Rows from block 4 of a small rotation predictor, named by matrix and row number. Rows with one number belong to one neuron. Each number is 200 + 30 x the weight over its row's rms, rounded and kept within 0 to 999. All counts start at 0.
Before each neuron's rows are labels from the 100 images, of 14848, where the neuron reaches its highest value: "colour at peak" is the nearest of a few named colours to the mean colour under the peak. Only what is clearly more common there than usual is listed. The data: photos of plants and fungi (iNaturalist). In brackets: how many of the 100, against the usual share in percent.
# fc1: MLP up (model.blocks.4.mlp.fc1.weight, 1152x384), inputs 192-383
# fc2: MLP down (model.blocks.4.mlp.fc2.weight, 384x1152, transposed), outputs 192-383

colour at peak: pink (25 vs 3.7)
fc1.399,190,204,182,164,131,169,228,223,190,209,152,176,193,122,168,219,143,151,162,197,178,135,183,211,182,142,226,186,177,182,209,220,209,194,202,159,121,198,171,240,214,175,191,190,207,233,217,198,205,198,166,239,158,184,178,264,237,153,191,148,214,209,276,239,147,201,167,224,201,203,223,244,213,182,252,194,182,251,180,196,227,173,160,181,167,211,197,219,240,214,208,156,200,226,251,196,221,208,215,236,228,204,145,227,182,189,207,223,226,190,205,241,215,203,194,239,196,246,200,180,210,201,181,172,140,159,208,143,196,131,218,231,205,226,206,237,176,192,203,246,177,217,225,233,257,203,212,190,205,251,182,204,201,227,200,176,235,198,137,185,219,191,171,172,221,174,153,191,163,198,204,212,210,132,236,185,191,184,172,154,238,202,163,231,237,176,198,196,236,252,229,234
fc2.399,188,235,191,196,240,215,132,236,183,231,168,217,202,160,195,208,175,199,261,247,175,171,210,184,182,191,201,189,219,228,194,202,228,196,224,131,182,189,173,206,191,202,237,171,241,186,233,220,169,207,257,187,193,215,204,214,203,236,212,194,182,196,190,169,184,179,143,222,178,222,161,198,193,206,231,226,161,185,173,157,146,229,182,179,190,148,221,214,231,178,176,190,216,193,161,209,181,97,199,211,140,218,197,192,187,223,214,147,182,210,163,258,161,168,205,202,153,169,221,154,171,214,194,221,188,229,152,225,204,227,165,277,200,201,149,182,257,169,247,210,202,205,241,181,155,186,168,179,153,217,220,203,160,167,191,202,198,192,233,223,157,188,210,176,204,201,213,209,200,191,138,232,215,240,194,174,207,171,185,200,220,229,217,226,179,247,213,173,196,160,139,159

colour at peak: brown (64 vs 35.5)
fc1.102,195,208,158,213,225,197,206,160,213,253,113,154,196,164,181,167,231,157,161,216,137,221,194,180,219,248,162,176,203,191,210,166,159,192,191,184,230,197,233,237,200,178,215,191,180,195,172,236,242,160,172,137,207,233,181,148,212,154,181,235,189,206,221,203,193,178,192,237,187,221,213,236,170,189,183,141,160,242,212,191,199,189,195,206,253,240,190,191,188,267,230,241,208,152,244,208,162,213,227,180,190,220,228,207,184,201,211,210,231,211,224,192,174,235,165,168,207,265,167,224,162,236,215,237,195,218,217,135,200,209,208,200,169,205,214,183,192,183,213,188,206,202,235,165,142,195,104,194,199,148,250,256,180,228,171,199,147,153,183,172,146,176,227,215,209,204,190,213,249,205,164,222,232,208,174,219,228,220,205,186,211,223,198,199,190,133,218,195,201,158,194,217
fc2.102,239,158,171,181,193,155,218,186,177,174,124,176,187,148,189,225,168,182,215,257,248,214,203,203,227,172,213,259,224,185,230,136,194,253,189,144,154,177,225,173,148,243,168,258,202,250,124,195,205,196,181,236,162,199,183,159,147,161,176,221,184,198,167,185,186,230,151,195,239,173,158,220,173,212,171,246,207,179,193,186,208,184,192,214,194,169,154,214,194,207,232,227,230,195,152,254,235,196,196,249,140,219,204,220,231,221,213,242,172,191,185,205,220,192,257,169,199,176,200,199,220,209,182,198,256,208,180,204,238,229,176,200,265,183,159,252,234,243,178,224,235,207,160,143,201,210,203,190,160,233,181,223,172,171,190,224,202,184,205,173,193,201,209,200,174,204,231,271,180,199,245,203,208,212,196,194,198,289,206,235,211,216,152,168,228,234,152,206,222,242,191,188

colour at peak: green (78 vs 6.1)
fc1.482,200,171,197,164,221,220,244,174,206,209,209,223,190,204,209,197,173,186,218,189,197,198,201,205,197,195,207,155,142,214,158,178,253,205,157,224,198,174,194,151,278,174,240,220,224,182,220,222,236,192,208,172,172,206,193,199,197,136,218,160,185,274,196,187,222,191,166,182,223,243,217,204,199,163,226,170,247,152,206,148,155,207,221,195,250,200,194,170,219,173,175,207,163,186,205,203,191,165,246,234,250,175,191,187,208,215,236,200,169,212,195,221,207,223,204,211,179,253,253,150,164,164,198,158,131,194,214,151,181,181,209,197,199,173,158,218,189,239,206,178,149,166,222,163,175,181,184,253,165,239,186,168,172,232,162,210,161,236,140,222,203,150,199,256,267,223,209,142,221,218,168,179,145,194,266,196,216,120,151,152,198,168,221,196,148,176,186,157,179,215,178,213
fc2.482,203,259,171,206,199,209,205,227,177,215,192,139,216,190,217,200,186,241,245,146,222,251,186,228,189,214,236,207,213,174,237,168,171,249,208,227,216,226,187,261,152,171,162,241,236,199,202,183,233,210,155,208,181,229,232,204,243,193,200,143,221,178,195,189,156,293,186,208,223,111,194,181,203,195,162,255,143,222,242,187,166,169,212,232,188,188,238,275,239,155,214,204,196,131,213,161,211,238,183,212,226,179,214,199,210,174,246,185,178,228,202,150,178,139,215,162,183,181,211,171,212,242,193,252,222,234,253,214,221,222,215,223,186,197,176,235,246,146,180,246,182,260,198,228,199,244,243,207,193,209,198,206,213,198,179,197,235,212,263,213,212,187,256,200,209,193,241,214,188,190,195,230,247,173,177,214,213,236,226,228,183,230,144,213,239,236,206,204,180,247,243,181

colour at peak: green (31 vs 6.1)
fc1.309,146,188,247,226,166,214,190,225,239,189,231,148,190,212,203,187,200,233,206,153,174,190,254,180,220,146,217,276,200,139,179,200,223,236,246,209,188,209,209,232,189,188,177,220,216,128,203,213,211,227,197,174,210,192,222,206,232,164,250,172,209,157,216,219,183,222,221,174,215,248,223,261,189,197,194,205,186,236,226,202,173,222,234,212,177,155,224,256,240,188,159,134,208,164,203,200,204,176,192,222,229,191,200,189,166,206,168,209,140,210,188,230,175,191,180,183,203,156,220,184,246,252,187,227,182,165,228,274,146,194,202,177,221,197,219,177,194,217,228,168,208,151,194,217,208,207,181,178,229,253,160,269,205,235,140,207,195,180,236,236,172,182,181,236,236,186,195,192,194,159,193,185,192,163,150,147,240,179,224,174,218,208,221,147,216,245,211,232,152,164,211,138
fc2.309,226,215,251,196,189,213,156,211,207,192,184,206,260,186,160,182,184,171,179,223,198,232,206,173,212,169,238,143,155,258,207,207,207,138,165,190,204,201,237,217,193,217,235,187,232,193,184,154,198,196,224,203,225,166,202,236,202,251,161,211,238,250,210,167,226,243,212,194,204,206,204,178,219,144,227,220,173,189,218,165,142,207,198,232,227,196,185,183,233,187,175,228,198,163,195,188,205,192,218,159,178,225,200,198,242,187,216,255,237,218,205,185,241,196,226,227,174,259,215,217,206,192,223,200,168,158,223,227,184,233,204,171,183,165,184,186,161,198,218,209,219,202,238,205,208,259,148,169,140,182,196,223,207,180,151,202,211,159,208,218,164,185,164,210,173,204,166,213,200,193,188,215,223,161,244,201,199,134,247,197,160,196,150,250,243,188,221,172,149,210,160,187

colour at peak: brown (62 vs 35.5)
fc1.159,211,181,176,183,209,253,212,225,208,279,206,164,205,251,103,216,208,215,204,167,214,124,203,218,247,176,150,204,186,240,198,178,253,189,232,189,228,239,208,156,187,234,189,196,183,202,206,192,238,183,191,187,208,167,203,180,200,174,212,145,181,202,212,169,188,210,258,178,187,177,218,243,235,208,224,230,205,123,228,182,223,239,208,267,200,215,219,202,222,210,200,167,233,189,252,216,245,182,228,198,188,186,175,237,202,194,200,181,180,180,221,189,220,171,169,196,219,187,224,164,174,255,210,227,200,153,253,203,143,208,201,208,169,141,211,196,191,168,201,178,182,193,157,211,125,189,149,215,207,188,197,183,226,250,223,177,163,190,229,214,200,187,243,161,167,217,207,215,209,203,184,189,214,165,236,216,195,236,203,219,216,226,219,190,271,169,159,152,207,255,200,230
fc2.159,227,262,239,201,161,200,174,121,176,120,187,231,154,195,216,261,173,183,182,197,214,198,217,177,200,192,223,251,272,225,205,148,225,167,141,206,189,209,163,157,232,213,236,211,221,220,159,235,192,176,195,219,223,246,162,173,197,204,150,195,176,181,192,189,172,180,191,189,224,225,252,169,159,196,218,192,214,212,195,147,212,238,207,189,150,180,156,180,200,232,207,210,244,191,205,207,210,180,167,212,233,239,227,148,230,190,188,163,225,165,164,171,201,223,204,154,220,222,196,195,211,180,199,249,248,170,173,214,200,185,197,189,197,227,259,247,210,212,167,219,246,208,205,240,247,214,151,180,156,143,207,244,176,216,251,204,192,186,177,183,152,220,191,191,245,181,230,199,236,228,228,201,194,236,188,168,227,181,198,199,173,179,210,196,206,230,194,201,196,171,205,187

colour at peak: brown (75 vs 35.5)
fc1.7,233,217,182,192,209,171,230,178,201,185,191,266,193,180,214,246,181,215,229,213,188,143,171,257,164,206,179,122,206,187,194,235,234,159,155,251,171,193,214,211,272,181,172,241,190,182,268,237,166,199,167,202,201,165,210,158,137,186,174,228,240,203,189,225,180,202,259,181,202,236,205,195,228,222,192,184,210,179,228,161,158,191,202,184,170,194,259,141,204,140,194,218,204,216,203,248,149,165,227,175,200,197,197,252,222,190,213,223,216,201,217,177,213,178,178,228,214,146,201,245,194,225,182,235,208,167,220,195,187,231,238,177,171,225,190,243,195,165,177,232,236,234,169,203,183,222,219,229,221,183,132,211,262,191,159,180,192,237,203,178,247,199,213,171,225,254,169,167,211,199,217,225,208,180,222,235,196,225,159,218,209,175,232,270,252,179,215,228,203,193,210,192
fc2.7,192,142,187,200,204,132,200,196,180,263,254,136,248,205,182,217,205,208,194,198,249,210,155,199,203,230,181,200,167,221,194,238,156,235,199,190,200,202,208,172,189,275,207,179,191,243,136,187,263,209,260,181,157,203,173,229,187,247,180,194,236,208,237,232,146,169,189,192,179,194,187,262,202,199,182,239,155,228,162,192,231,242,229,223,175,209,281,253,187,205,224,167,204,198,234,182,220,263,208,186,183,196,242,144,162,197,211,212,209,230,168,185,162,204,214,204,170,239,247,169,209,223,189,197,222,200,185,205,188,173,170,223,183,195,191,210,147,259,186,175,192,218,218,219,192,227,208,191,181,193,234,193,181,230,227,177,212,205,233,279,240,182,170,220,196,247,236,207,194,214,201,140,150,201,206,177,163,150,170,161,240,189,227,170,147,189,187,262,213,243,202,155

colour at peak: brown (66 vs 35.5)
fc1.612,154,181,211,222,229,226,170,234,190,195,241,223,137,225,226,191,191,153,215,204,186,205,182,210,221,151,180,248,206,189,207,184,173,176,191,231,188,193,188,180,203,196,164,230,152,233,183,211,197,216,175,229,218,161,201,231,174,176,198,177,185,229,225,165,160,185,171,217,206,229,218,159,202,211,203,191,183,221,163,185,190,161,171,216,217,229,219,219,215,180,189,211,190,199,216,173,206,186,234,197,206,219,264,125,205,258,195,186,194,158,194,180,239,163,153,206,192,166,203,164,177,236,206,203,163,167,146,182,226,203,212,200,184,192,162,232,146,181,258,239,201,197,211,228,236,149,186,181,219,196,268,204,159,177,213,201,130,184,173,202,241,203,251,224,228,168,188,193,172,230,227,173,160,237,244,183,201,235,172,193,187,219,169,253,211,243,247,147,179,229,200,208
fc2.612,214,196,218,189,154,168,147,209,212,209,161,171,240,171,184,185,190,190,169,215,200,122,175,167,178,190,205,213,187,201,209,167,144,228,229,213,160,135,150,217,158,184,185,209,226,205,183,171,252,202,203,175,208,215,204,172,222,193,211,167,249,147,235,181,247,226,219,171,241,188,208,211,222,246,199,205,231,207,167,170,173,176,229,233,201,211,187,190,180,186,206,186,199,189,167,191,171,173,213,236,217,213,240,167,223,202,143,178,218,183,202,217,260,259,227,223,201,188,122,199,225,196,205,155,172,223,174,193,253,216,193,193,212,165,184,206,204,193,188,212,197,191,253,244,233,171,185,198,242,238,192,195,209,154,187,154,206,211,144,188,173,219,227,186,162,235,186,213,205,172,160,198,227,208,159,249,225,169,176,237,195,206,219,190,167,224,188,167,200,250,203,191

colour at peak: green (27 vs 6.1)
fc1.283,214,203,225,200,220,221,173,152,233,217,158,201,222,196,202,187,195,126,158,205,206,168,194,177,206,192,242,207,191,186,167,207,132,150,180,203,207,249,232,224,215,147,234,169,174,232,206,215,192,209,244,202,173,157,192,240,254,150,196,175,195,172,189,238,197,207,161,199,239,207,169,215,234,182,188,191,176,172,204,195,169,218,182,154,206,232,181,167,180,183,169,173,165,167,231,216,208,202,174,134,168,182,208,198,259,207,177,125,213,206,179,178,200,211,195,161,219,164,187,239,215,201,207,156,196,184,199,197,149,176,206,202,184,217,228,167,204,258,155,235,220,170,217,210,251,280,191,196,167,170,172,247,203,222,205,195,191,189,260,244,206,236,217,184,210,230,236,237,197,215,206,221,204,202,257,210,203,216,199,198,194,218,182,175,194,184,158,159,263,193,168,248
fc2.283,253,167,150,186,145,234,205,206,203,232,230,181,229,178,211,196,191,185,245,192,179,208,223,229,172,178,183,272,181,177,212,206,243,212,235,135,228,157,187,188,230,181,250,231,200,213,238,204,189,192,160,244,205,206,191,212,235,247,197,170,191,209,222,242,203,223,203,203,242,126,170,196,248,191,161,168,247,189,223,210,155,213,206,204,203,187,186,255,161,250,221,208,222,238,172,209,238,189,192,252,243,186,168,204,271,253,181,258,154,204,217,143,227,198,190,181,176,176,216,217,148,236,210,239,199,230,185,223,208,264,153,201,175,171,172,123,229,192,233,187,179,201,228,215,232,194,164,215,278,226,164,163,187,165,245,185,175,210,239,186,167,199,180,235,185,179,227,221,220,231,204,210,183,215,197,152,179,197,230,246,199,192,211,211,207,206,194,232,231,203,246,228

colour at peak: grey (80 vs 49.1)
fc1.756,207,182,205,135,227,172,185,218,213,250,223,168,218,229,147,197,214,203,280,192,155,222,147,142,256,187,221,180,141,161,258,244,189,240,192,202,166,190,195,228,176,259,235,193,226,244,208,217,225,207,182,220,154,243,182,188,213,176,198,188,197,208,206,183,235,263,200,186,191,179,245,158,169,218,200,200,251,188,206,194,240,208,218,193,132,191,198,249,203,217,208,276,240,186,200,167,210,147,201,184,173,219,227,224,172,175,192,250,202,219,183,136,190,216,185,185,157,226,225,164,134,210,158,176,264,225,220,213,138,234,205,195,161,245,164,144,207,211,168,179,164,221,219,147,207,246,157,191,188,251,198,183,243,187,176,168,201,178,146,213,218,210,222,210,241,151,203,219,218,202,162,160,292,237,241,169,153,141,181,209,167,175,244,211,184,202,222,222,176,241,163,198
fc2.756,200,206,236,194,220,188,230,182,187,193,180,283,217,224,263,148,261,191,237,198,197,171,216,227,139,147,183,185,201,251,246,230,256,155,184,208,197,175,233,221,194,200,174,157,190,172,229,132,240,180,208,158,170,192,194,215,216,177,200,187,189,168,204,209,184,151,215,204,191,163,198,223,225,235,230,206,225,225,212,199,189,198,178,226,203,193,184,210,202,230,196,200,231,225,199,289,154,188,135,166,223,159,171,225,203,220,230,247,162,210,187,244,198,210,266,158,240,199,193,170,218,202,250,206,232,170,189,226,255,198,243,216,229,157,221,151,188,228,198,162,179,255,174,177,218,251,224,172,186,238,203,223,172,243,207,212,183,211,214,111,232,229,194,173,171,187,149,210,180,231,189,244,180,181,195,160,197,242,139,212,208,214,176,207,160,209,180,229,187,154,219,184

colour at peak: grey (75 vs 49.1)
fc1.317,229,197,205,203,220,178,214,224,221,224,173,168,193,122,234,178,209,206,179,155,212,172,155,191,280,195,180,205,207,180,207,211,194,158,169,180,198,227,228,180,183,227,264,283,189,178,208,184,208,166,171,225,183,191,152,210,190,171,226,205,152,217,230,237,179,195,200,167,174,220,237,212,202,188,166,253,262,196,219,222,251,179,204,211,205,209,122,217,174,188,170,169,180,214,211,195,174,245,177,123,159,223,245,164,247,188,251,228,191,255,231,212,236,185,235,260,272,186,213,161,190,197,186,223,186,211,193,118,230,209,233,148,160,176,159,227,213,188,220,173,179,152,223,206,168,194,217,205,210,169,189,201,203,210,219,196,207,158,191,160,227,236,202,199,213,220,196,174,180,217,206,236,172,235,234,228,216,229,201,185,195,209,192,227,187,196,174,173,175,225,165,254
fc2.317,118,235,234,186,229,175,177,227,220,176,112,235,185,201,232,221,225,242,187,171,190,208,214,197,221,210,186,230,184,214,198,158,173,235,212,198,186,180,180,211,198,210,204,205,202,222,204,208,190,209,145,216,173,175,209,241,184,172,194,203,160,222,217,163,238,216,187,188,236,199,230,143,208,231,214,196,155,155,178,167,252,253,184,233,209,234,192,188,222,229,194,216,200,214,216,282,222,154,188,222,230,178,177,227,231,260,149,174,242,212,152,219,202,156,161,158,176,219,211,169,222,163,242,220,175,243,225,204,156,187,228,140,175,189,193,189,228,161,180,291,188,216,212,203,180,203,193,193,261,238,193,220,164,176,173,227,155,248,202,174,179,190,222,165,175,191,164,170,192,218,225,186,167,214,136,191,242,182,168,196,195,221,259,214,209,132,266,179,212,149,167,180

colour at peak: black (48 vs 3.5)
fc1.109,199,216,189,205,202,233,233,173,183,244,196,191,187,227,181,199,186,199,196,193,224,197,121,219,203,193,199,166,205,212,194,305,189,205,192,209,242,195,201,188,222,192,173,230,201,225,161,158,168,180,119,175,211,205,231,197,203,223,175,222,223,236,233,129,169,196,223,203,140,229,129,232,189,198,195,200,189,230,215,221,252,172,234,173,208,172,208,213,257,214,181,204,203,173,221,176,229,181,228,202,187,114,192,226,166,167,176,250,175,167,190,192,234,227,186,230,169,191,253,184,209,199,227,179,190,213,130,219,180,212,240,178,194,154,207,166,205,125,244,229,174,199,216,119,190,162,212,197,160,183,305,180,207,222,170,262,207,197,202,204,192,217,188,264,206,171,266,164,205,161,193,206,165,209,186,142,223,217,211,151,234,191,183,186,199,200,195,206,172,222,179,168
fc2.109,198,196,175,202,226,209,202,217,210,230,203,233,178,225,208,248,192,254,209,167,182,144,208,213,236,178,154,203,153,199,191,193,121,156,186,206,178,207,248,163,196,264,212,201,238,200,182,154,220,229,221,224,224,184,196,193,258,224,194,210,212,221,242,205,197,178,244,148,186,171,261,200,204,220,166,237,190,212,243,205,201,156,205,196,194,213,253,236,176,221,187,206,157,207,263,225,189,208,178,187,195,220,179,207,183,216,163,250,179,204,235,148,266,159,212,192,214,216,215,215,251,180,206,168,176,193,215,220,198,190,229,116,149,273,247,161,240,232,121,198,255,253,179,200,174,232,201,162,214,225,157,216,167,160,224,182,214,207,213,239,169,208,219,166,185,147,166,170,267,217,166,169,213,250,215,199,208,200,191,216,178,176,206,205,245,208,220,185,194,143,211,229

colour at peak: brown (64 vs 35.5)
fc1.207,232,173,182,231,200,209,201,219,130,199,180,206,206,199,159,213,178,257,228,201,248,209,174,199,201,220,192,132,234,175,227,211,178,257,233,204,196,261,166,174,222,202,185,174,175,197,179,213,175,206,260,192,172,185,236,171,219,199,227,189,238,216,219,176,221,195,226,245,232,234,226,179,207,203,214,187,192,180,150,221,215,158,195,208,188,161,220,191,106,149,171,171,176,180,242,271,265,191,211,181,180,215,173,198,204,189,186,176,231,164,186,186,182,203,239,144,229,180,174,167,199,196,153,176,187,210,159,186,172,217,176,224,223,175,203,210,163,209,231,156,208,214,203,234,179,236,190,208,152,207,172,185,235,196,236,176,189,250,178,183,164,243,174,235,223,233,167,186,203,201,192,154,121,208,141,163,224,201,232,186,201,210,166,192,196,147,192,279,211,222,187,173
fc2.207,154,204,203,226,208,181,250,178,169,236,243,167,214,243,169,252,172,160,237,205,212,185,225,215,237,241,199,198,244,230,194,221,243,199,161,215,179,181,183,163,149,215,174,234,207,215,243,226,189,214,204,182,175,225,227,165,233,226,209,247,215,190,171,232,132,194,211,215,187,168,189,177,167,236,211,177,204,218,193,203,180,132,221,209,188,161,221,197,282,250,262,153,224,194,247,173,129,232,227,196,191,183,188,207,196,232,181,192,128,138,219,152,196,174,185,245,177,161,200,173,212,185,231,174,165,210,233,217,181,199,180,221,192,248,200,176,199,186,173,229,208,246,195,242,166,189,222,208,220,180,249,167,230,245,183,166,212,188,192,226,179,214,212,189,222,241,234,249,230,202,202,210,214,214,187,187,190,145,225,252,286,267,186,184,161,265,251,217,218,247,169,235

colour at peak: grey (75 vs 49.1)
fc1.528,218,193,201,227,175,183,223,188,234,212,267,196,197,131,244,132,190,146,259,173,197,217,200,145,186,218,211,232,169,234,180,206,181,193,143,170,229,200,177,144,237,257,167,211,220,173,238,188,214,211,202,178,142,178,180,150,208,184,165,220,252,162,201,176,139,191,241,223,208,241,181,250,206,203,169,251,186,253,172,222,186,161,176,213,273,244,240,204,232,191,205,176,201,189,238,191,200,232,208,269,219,180,229,219,210,220,244,238,185,177,219,208,183,183,225,204,181,158,191,232,221,207,194,185,179,193,232,285,189,190,112,244,284,225,176,204,222,186,202,210,221,168,216,216,176,226,212,249,204,176,165,203,203,179,206,220,208,174,207,224,182,200,246,148,170,205,210,240,186,221,202,189,158,209,163,235,251,190,213,213,242,187,243,222,196,201,191,189,227,211,148,203
fc2.528,238,228,192,197,222,218,215,216,193,214,181,221,227,182,180,174,213,196,187,189,188,196,174,219,198,201,221,229,220,244,182,209,156,130,245,205,237,202,177,267,213,141,229,205,210,227,229,158,229,161,170,192,181,183,181,212,165,222,203,177,164,240,179,164,193,204,214,172,155,154,139,157,194,180,182,180,252,216,170,188,236,163,156,206,158,155,173,167,207,222,216,228,211,235,266,161,150,140,215,232,201,289,175,224,176,208,183,198,245,176,191,145,207,203,203,190,234,240,187,180,195,196,200,248,195,171,204,235,237,169,260,217,196,188,183,142,257,194,214,221,149,186,182,202,214,202,171,189,184,193,162,227,187,232,177,194,216,212,235,221,196,220,167,240,229,254,227,200,243,205,190,190,227,167,196,183,182,220,197,275,195,188,221,162,186,204,208,157,190,199,269,147

colour at peak: brown (79 vs 35.5)
fc1.647,234,256,183,236,168,136,181,143,210,183,186,226,142,201,184,198,164,229,175,255,223,150,187,197,236,193,215,135,239,196,177,272,186,162,216,222,287,230,222,213,206,218,196,187,227,185,241,249,223,251,202,208,184,236,221,186,184,259,147,213,202,204,215,123,214,215,232,232,231,206,196,176,183,190,208,236,203,177,205,186,191,214,166,192,190,236,202,181,194,179,175,174,214,157,209,228,170,159,179,203,246,210,190,137,198,176,230,129,194,197,206,220,176,174,210,231,150,161,163,193,199,216,186,193,217,218,164,188,212,247,239,234,208,205,241,215,167,204,183,212,150,246,178,241,192,183,226,220,249,185,180,178,284,233,204,167,254,189,186,197,246,220,156,160,258,212,201,163,197,187,225,212,231,210,187,234,204,192,195,198,210,195,143,193,177,155,171,209,204,200,186,203
fc2.647,172,188,184,211,197,192,252,220,194,210,225,188,216,207,237,183,197,215,184,240,238,169,213,200,176,191,153,163,163,205,219,236,176,255,206,178,208,198,227,165,164,288,179,129,186,188,158,226,187,259,184,164,234,235,211,186,204,232,248,250,206,206,200,245,219,256,230,165,244,229,195,211,230,189,195,156,176,202,151,210,239,170,168,152,203,182,162,220,188,217,217,176,209,178,209,141,151,168,218,197,190,229,150,228,195,191,230,251,219,169,173,242,197,167,165,174,201,219,210,180,244,177,198,253,208,209,219,206,155,176,193,236,222,155,224,200,231,221,164,163,146,162,171,195,202,214,212,191,200,183,168,231,202,220,213,176,253,265,209,243,173,178,204,143,178,204,209,219,159,159,161,162,134,198,213,162,173,219,249,212,235,210,234,158,250,242,172,199,165,181,201,221

colour at peak: green (26 vs 6.1)
fc1.98,145,201,178,243,188,123,183,225,201,182,241,241,172,235,149,224,190,246,202,208,200,228,133,189,153,232,186,288,174,217,210,184,189,215,131,202,165,185,214,238,226,240,197,167,244,151,172,251,232,211,264,171,154,199,205,272,190,210,189,168,209,205,197,237,207,205,127,200,186,222,247,263,221,177,169,214,167,214,144,185,243,180,232,220,196,235,189,199,217,176,180,166,179,181,216,189,151,160,169,184,197,169,232,253,214,228,199,136,151,192,232,195,206,217,242,236,210,203,211,207,197,188,203,206,209,183,180,251,196,245,177,161,188,194,171,119,207,195,206,237,221,251,205,164,218,182,238,168,226,166,198,200,176,225,191,207,213,231,205,192,217,257,208,188,236,242,183,176,184,191,177,190,240,206,189,193,228,223,184,204,190,221,219,223,212,187,200,213,231,268,196,195
fc2.98,198,189,184,235,216,169,217,237,220,245,187,143,231,183,212,246,197,229,254,218,205,198,219,213,192,200,193,199,266,130,183,206,196,222,188,208,250,216,176,176,214,162,156,161,217,179,198,244,191,209,215,158,225,195,139,162,189,183,239,195,228,180,224,186,195,195,201,214,223,228,210,212,203,190,204,206,201,205,202,282,213,193,217,238,219,189,221,218,175,202,171,197,189,101,193,184,198,250,260,214,249,214,186,214,206,166,154,227,163,175,179,246,197,185,216,202,154,197,199,148,155,207,188,181,203,227,228,181,231,189,196,187,173,199,208,215,119,219,166,164,185,200,153,173,225,218,128,178,198,150,203,222,209,224,170,169,230,203,231,188,287,150,209,142,237,178,231,210,220,209,172,203,218,177,137,206,199,158,214,203,158,185,215,185,216,155,212,163,191,208,239,182

colour at peak: brown (69 vs 35.5)
fc1.117,186,206,158,190,164,206,240,193,147,197,219,180,244,200,233,229,218,221,182,213,150,181,187,199,194,211,242,121,195,209,224,213,205,190,226,165,146,163,232,214,193,197,212,224,190,189,158,179,220,205,206,188,189,188,194,263,162,185,198,171,162,220,128,260,176,252,168,254,230,198,196,245,226,234,177,175,233,204,228,185,162,209,231,168,228,229,217,195,181,198,196,237,230,127,188,219,194,231,181,181,218,189,211,203,243,180,223,224,206,225,204,167,134,199,206,183,279,235,224,188,214,181,200,253,245,200,162,146,169,158,214,176,148,221,199,245,192,180,197,228,237,144,174,212,216,208,148,240,177,179,172,235,186,183,187,187,158,153,198,171,213,204,218,205,140,232,207,180,245,208,233,203,235,213,192,218,189,186,180,166,206,240,214,191,176,219,165,154,185,216,160,187
fc2.117,157,199,260,195,214,185,207,211,179,166,142,220,195,152,221,178,178,198,183,169,171,199,126,254,210,238,202,185,187,210,172,211,199,199,173,151,206,225,179,220,188,216,222,173,185,171,171,207,218,191,197,193,237,131,116,169,212,168,199,198,191,189,278,195,146,176,237,206,211,194,195,221,202,161,205,209,255,206,172,166,171,245,212,213,193,189,207,217,161,153,198,200,213,212,235,249,162,245,190,193,161,186,207,214,195,165,223,238,245,176,184,202,183,173,249,222,238,180,214,189,222,233,177,167,235,201,220,213,166,256,158,184,197,195,149,163,209,175,216,206,231,246,295,221,181,206,207,185,204,177,159,213,206,172,204,272,219,189,190,197,204,204,196,204,213,190,219,237,270,172,217,206,179,200,206,215,209,211,189,200,190,218,241,183,232,179,222,209,206,207,195,189

colour at peak: pink (29 vs 3.7)
fc1.385,216,215,148,185,179,179,163,169,178,177,215,191,173,169,210,241,209,193,205,197,188,150,165,192,233,233,200,199,220,233,217,181,207,221,198,205,223,182,186,233,163,173,207,180,214,218,215,163,225,169,234,190,232,225,213,198,167,199,214,243,190,246,209,249,194,204,206,183,184,222,247,205,224,178,210,162,153,215,189,207,242,157,236,192,214,216,194,209,200,183,231,163,189,163,212,200,196,180,208,185,200,211,228,197,207,150,180,192,171,226,205,193,247,256,197,197,117,226,201,231,191,159,150,192,209,199,230,181,161,201,163,248,140,222,239,212,220,183,173,187,197,162,254,185,211,215,249,222,223,187,198,167,187,123,214,193,201,126,211,166,205,189,171,232,199,195,184,201,188,199,238,155,189,220,200,168,172,216,129,204,219,205,252,186,189,174,186,182,189,233,186,226
fc2.385,217,200,251,248,211,218,134,133,160,208,149,256,143,267,189,211,185,152,199,252,229,202,209,193,253,205,175,203,169,187,152,273,173,180,161,196,184,229,223,185,235,225,219,156,212,233,213,229,192,239,231,253,189,192,174,227,193,198,160,202,216,177,250,193,246,222,230,188,233,180,205,229,180,203,176,177,190,174,204,167,232,197,231,196,197,171,189,206,218,145,203,194,187,246,116,176,167,195,163,158,203,268,151,214,219,227,178,186,155,203,264,212,214,134,177,193,237,158,163,214,257,158,231,186,200,214,224,234,252,197,179,230,253,154,249,195,141,240,229,193,175,195,220,197,174,170,214,208,141,180,190,225,208,194,223,191,218,211,217,214,157,217,188,225,177,196,153,180,210,204,176,216,206,172,204,215,198,227,178,223,211,207,173,169,197,250,198,169,220,234,183,190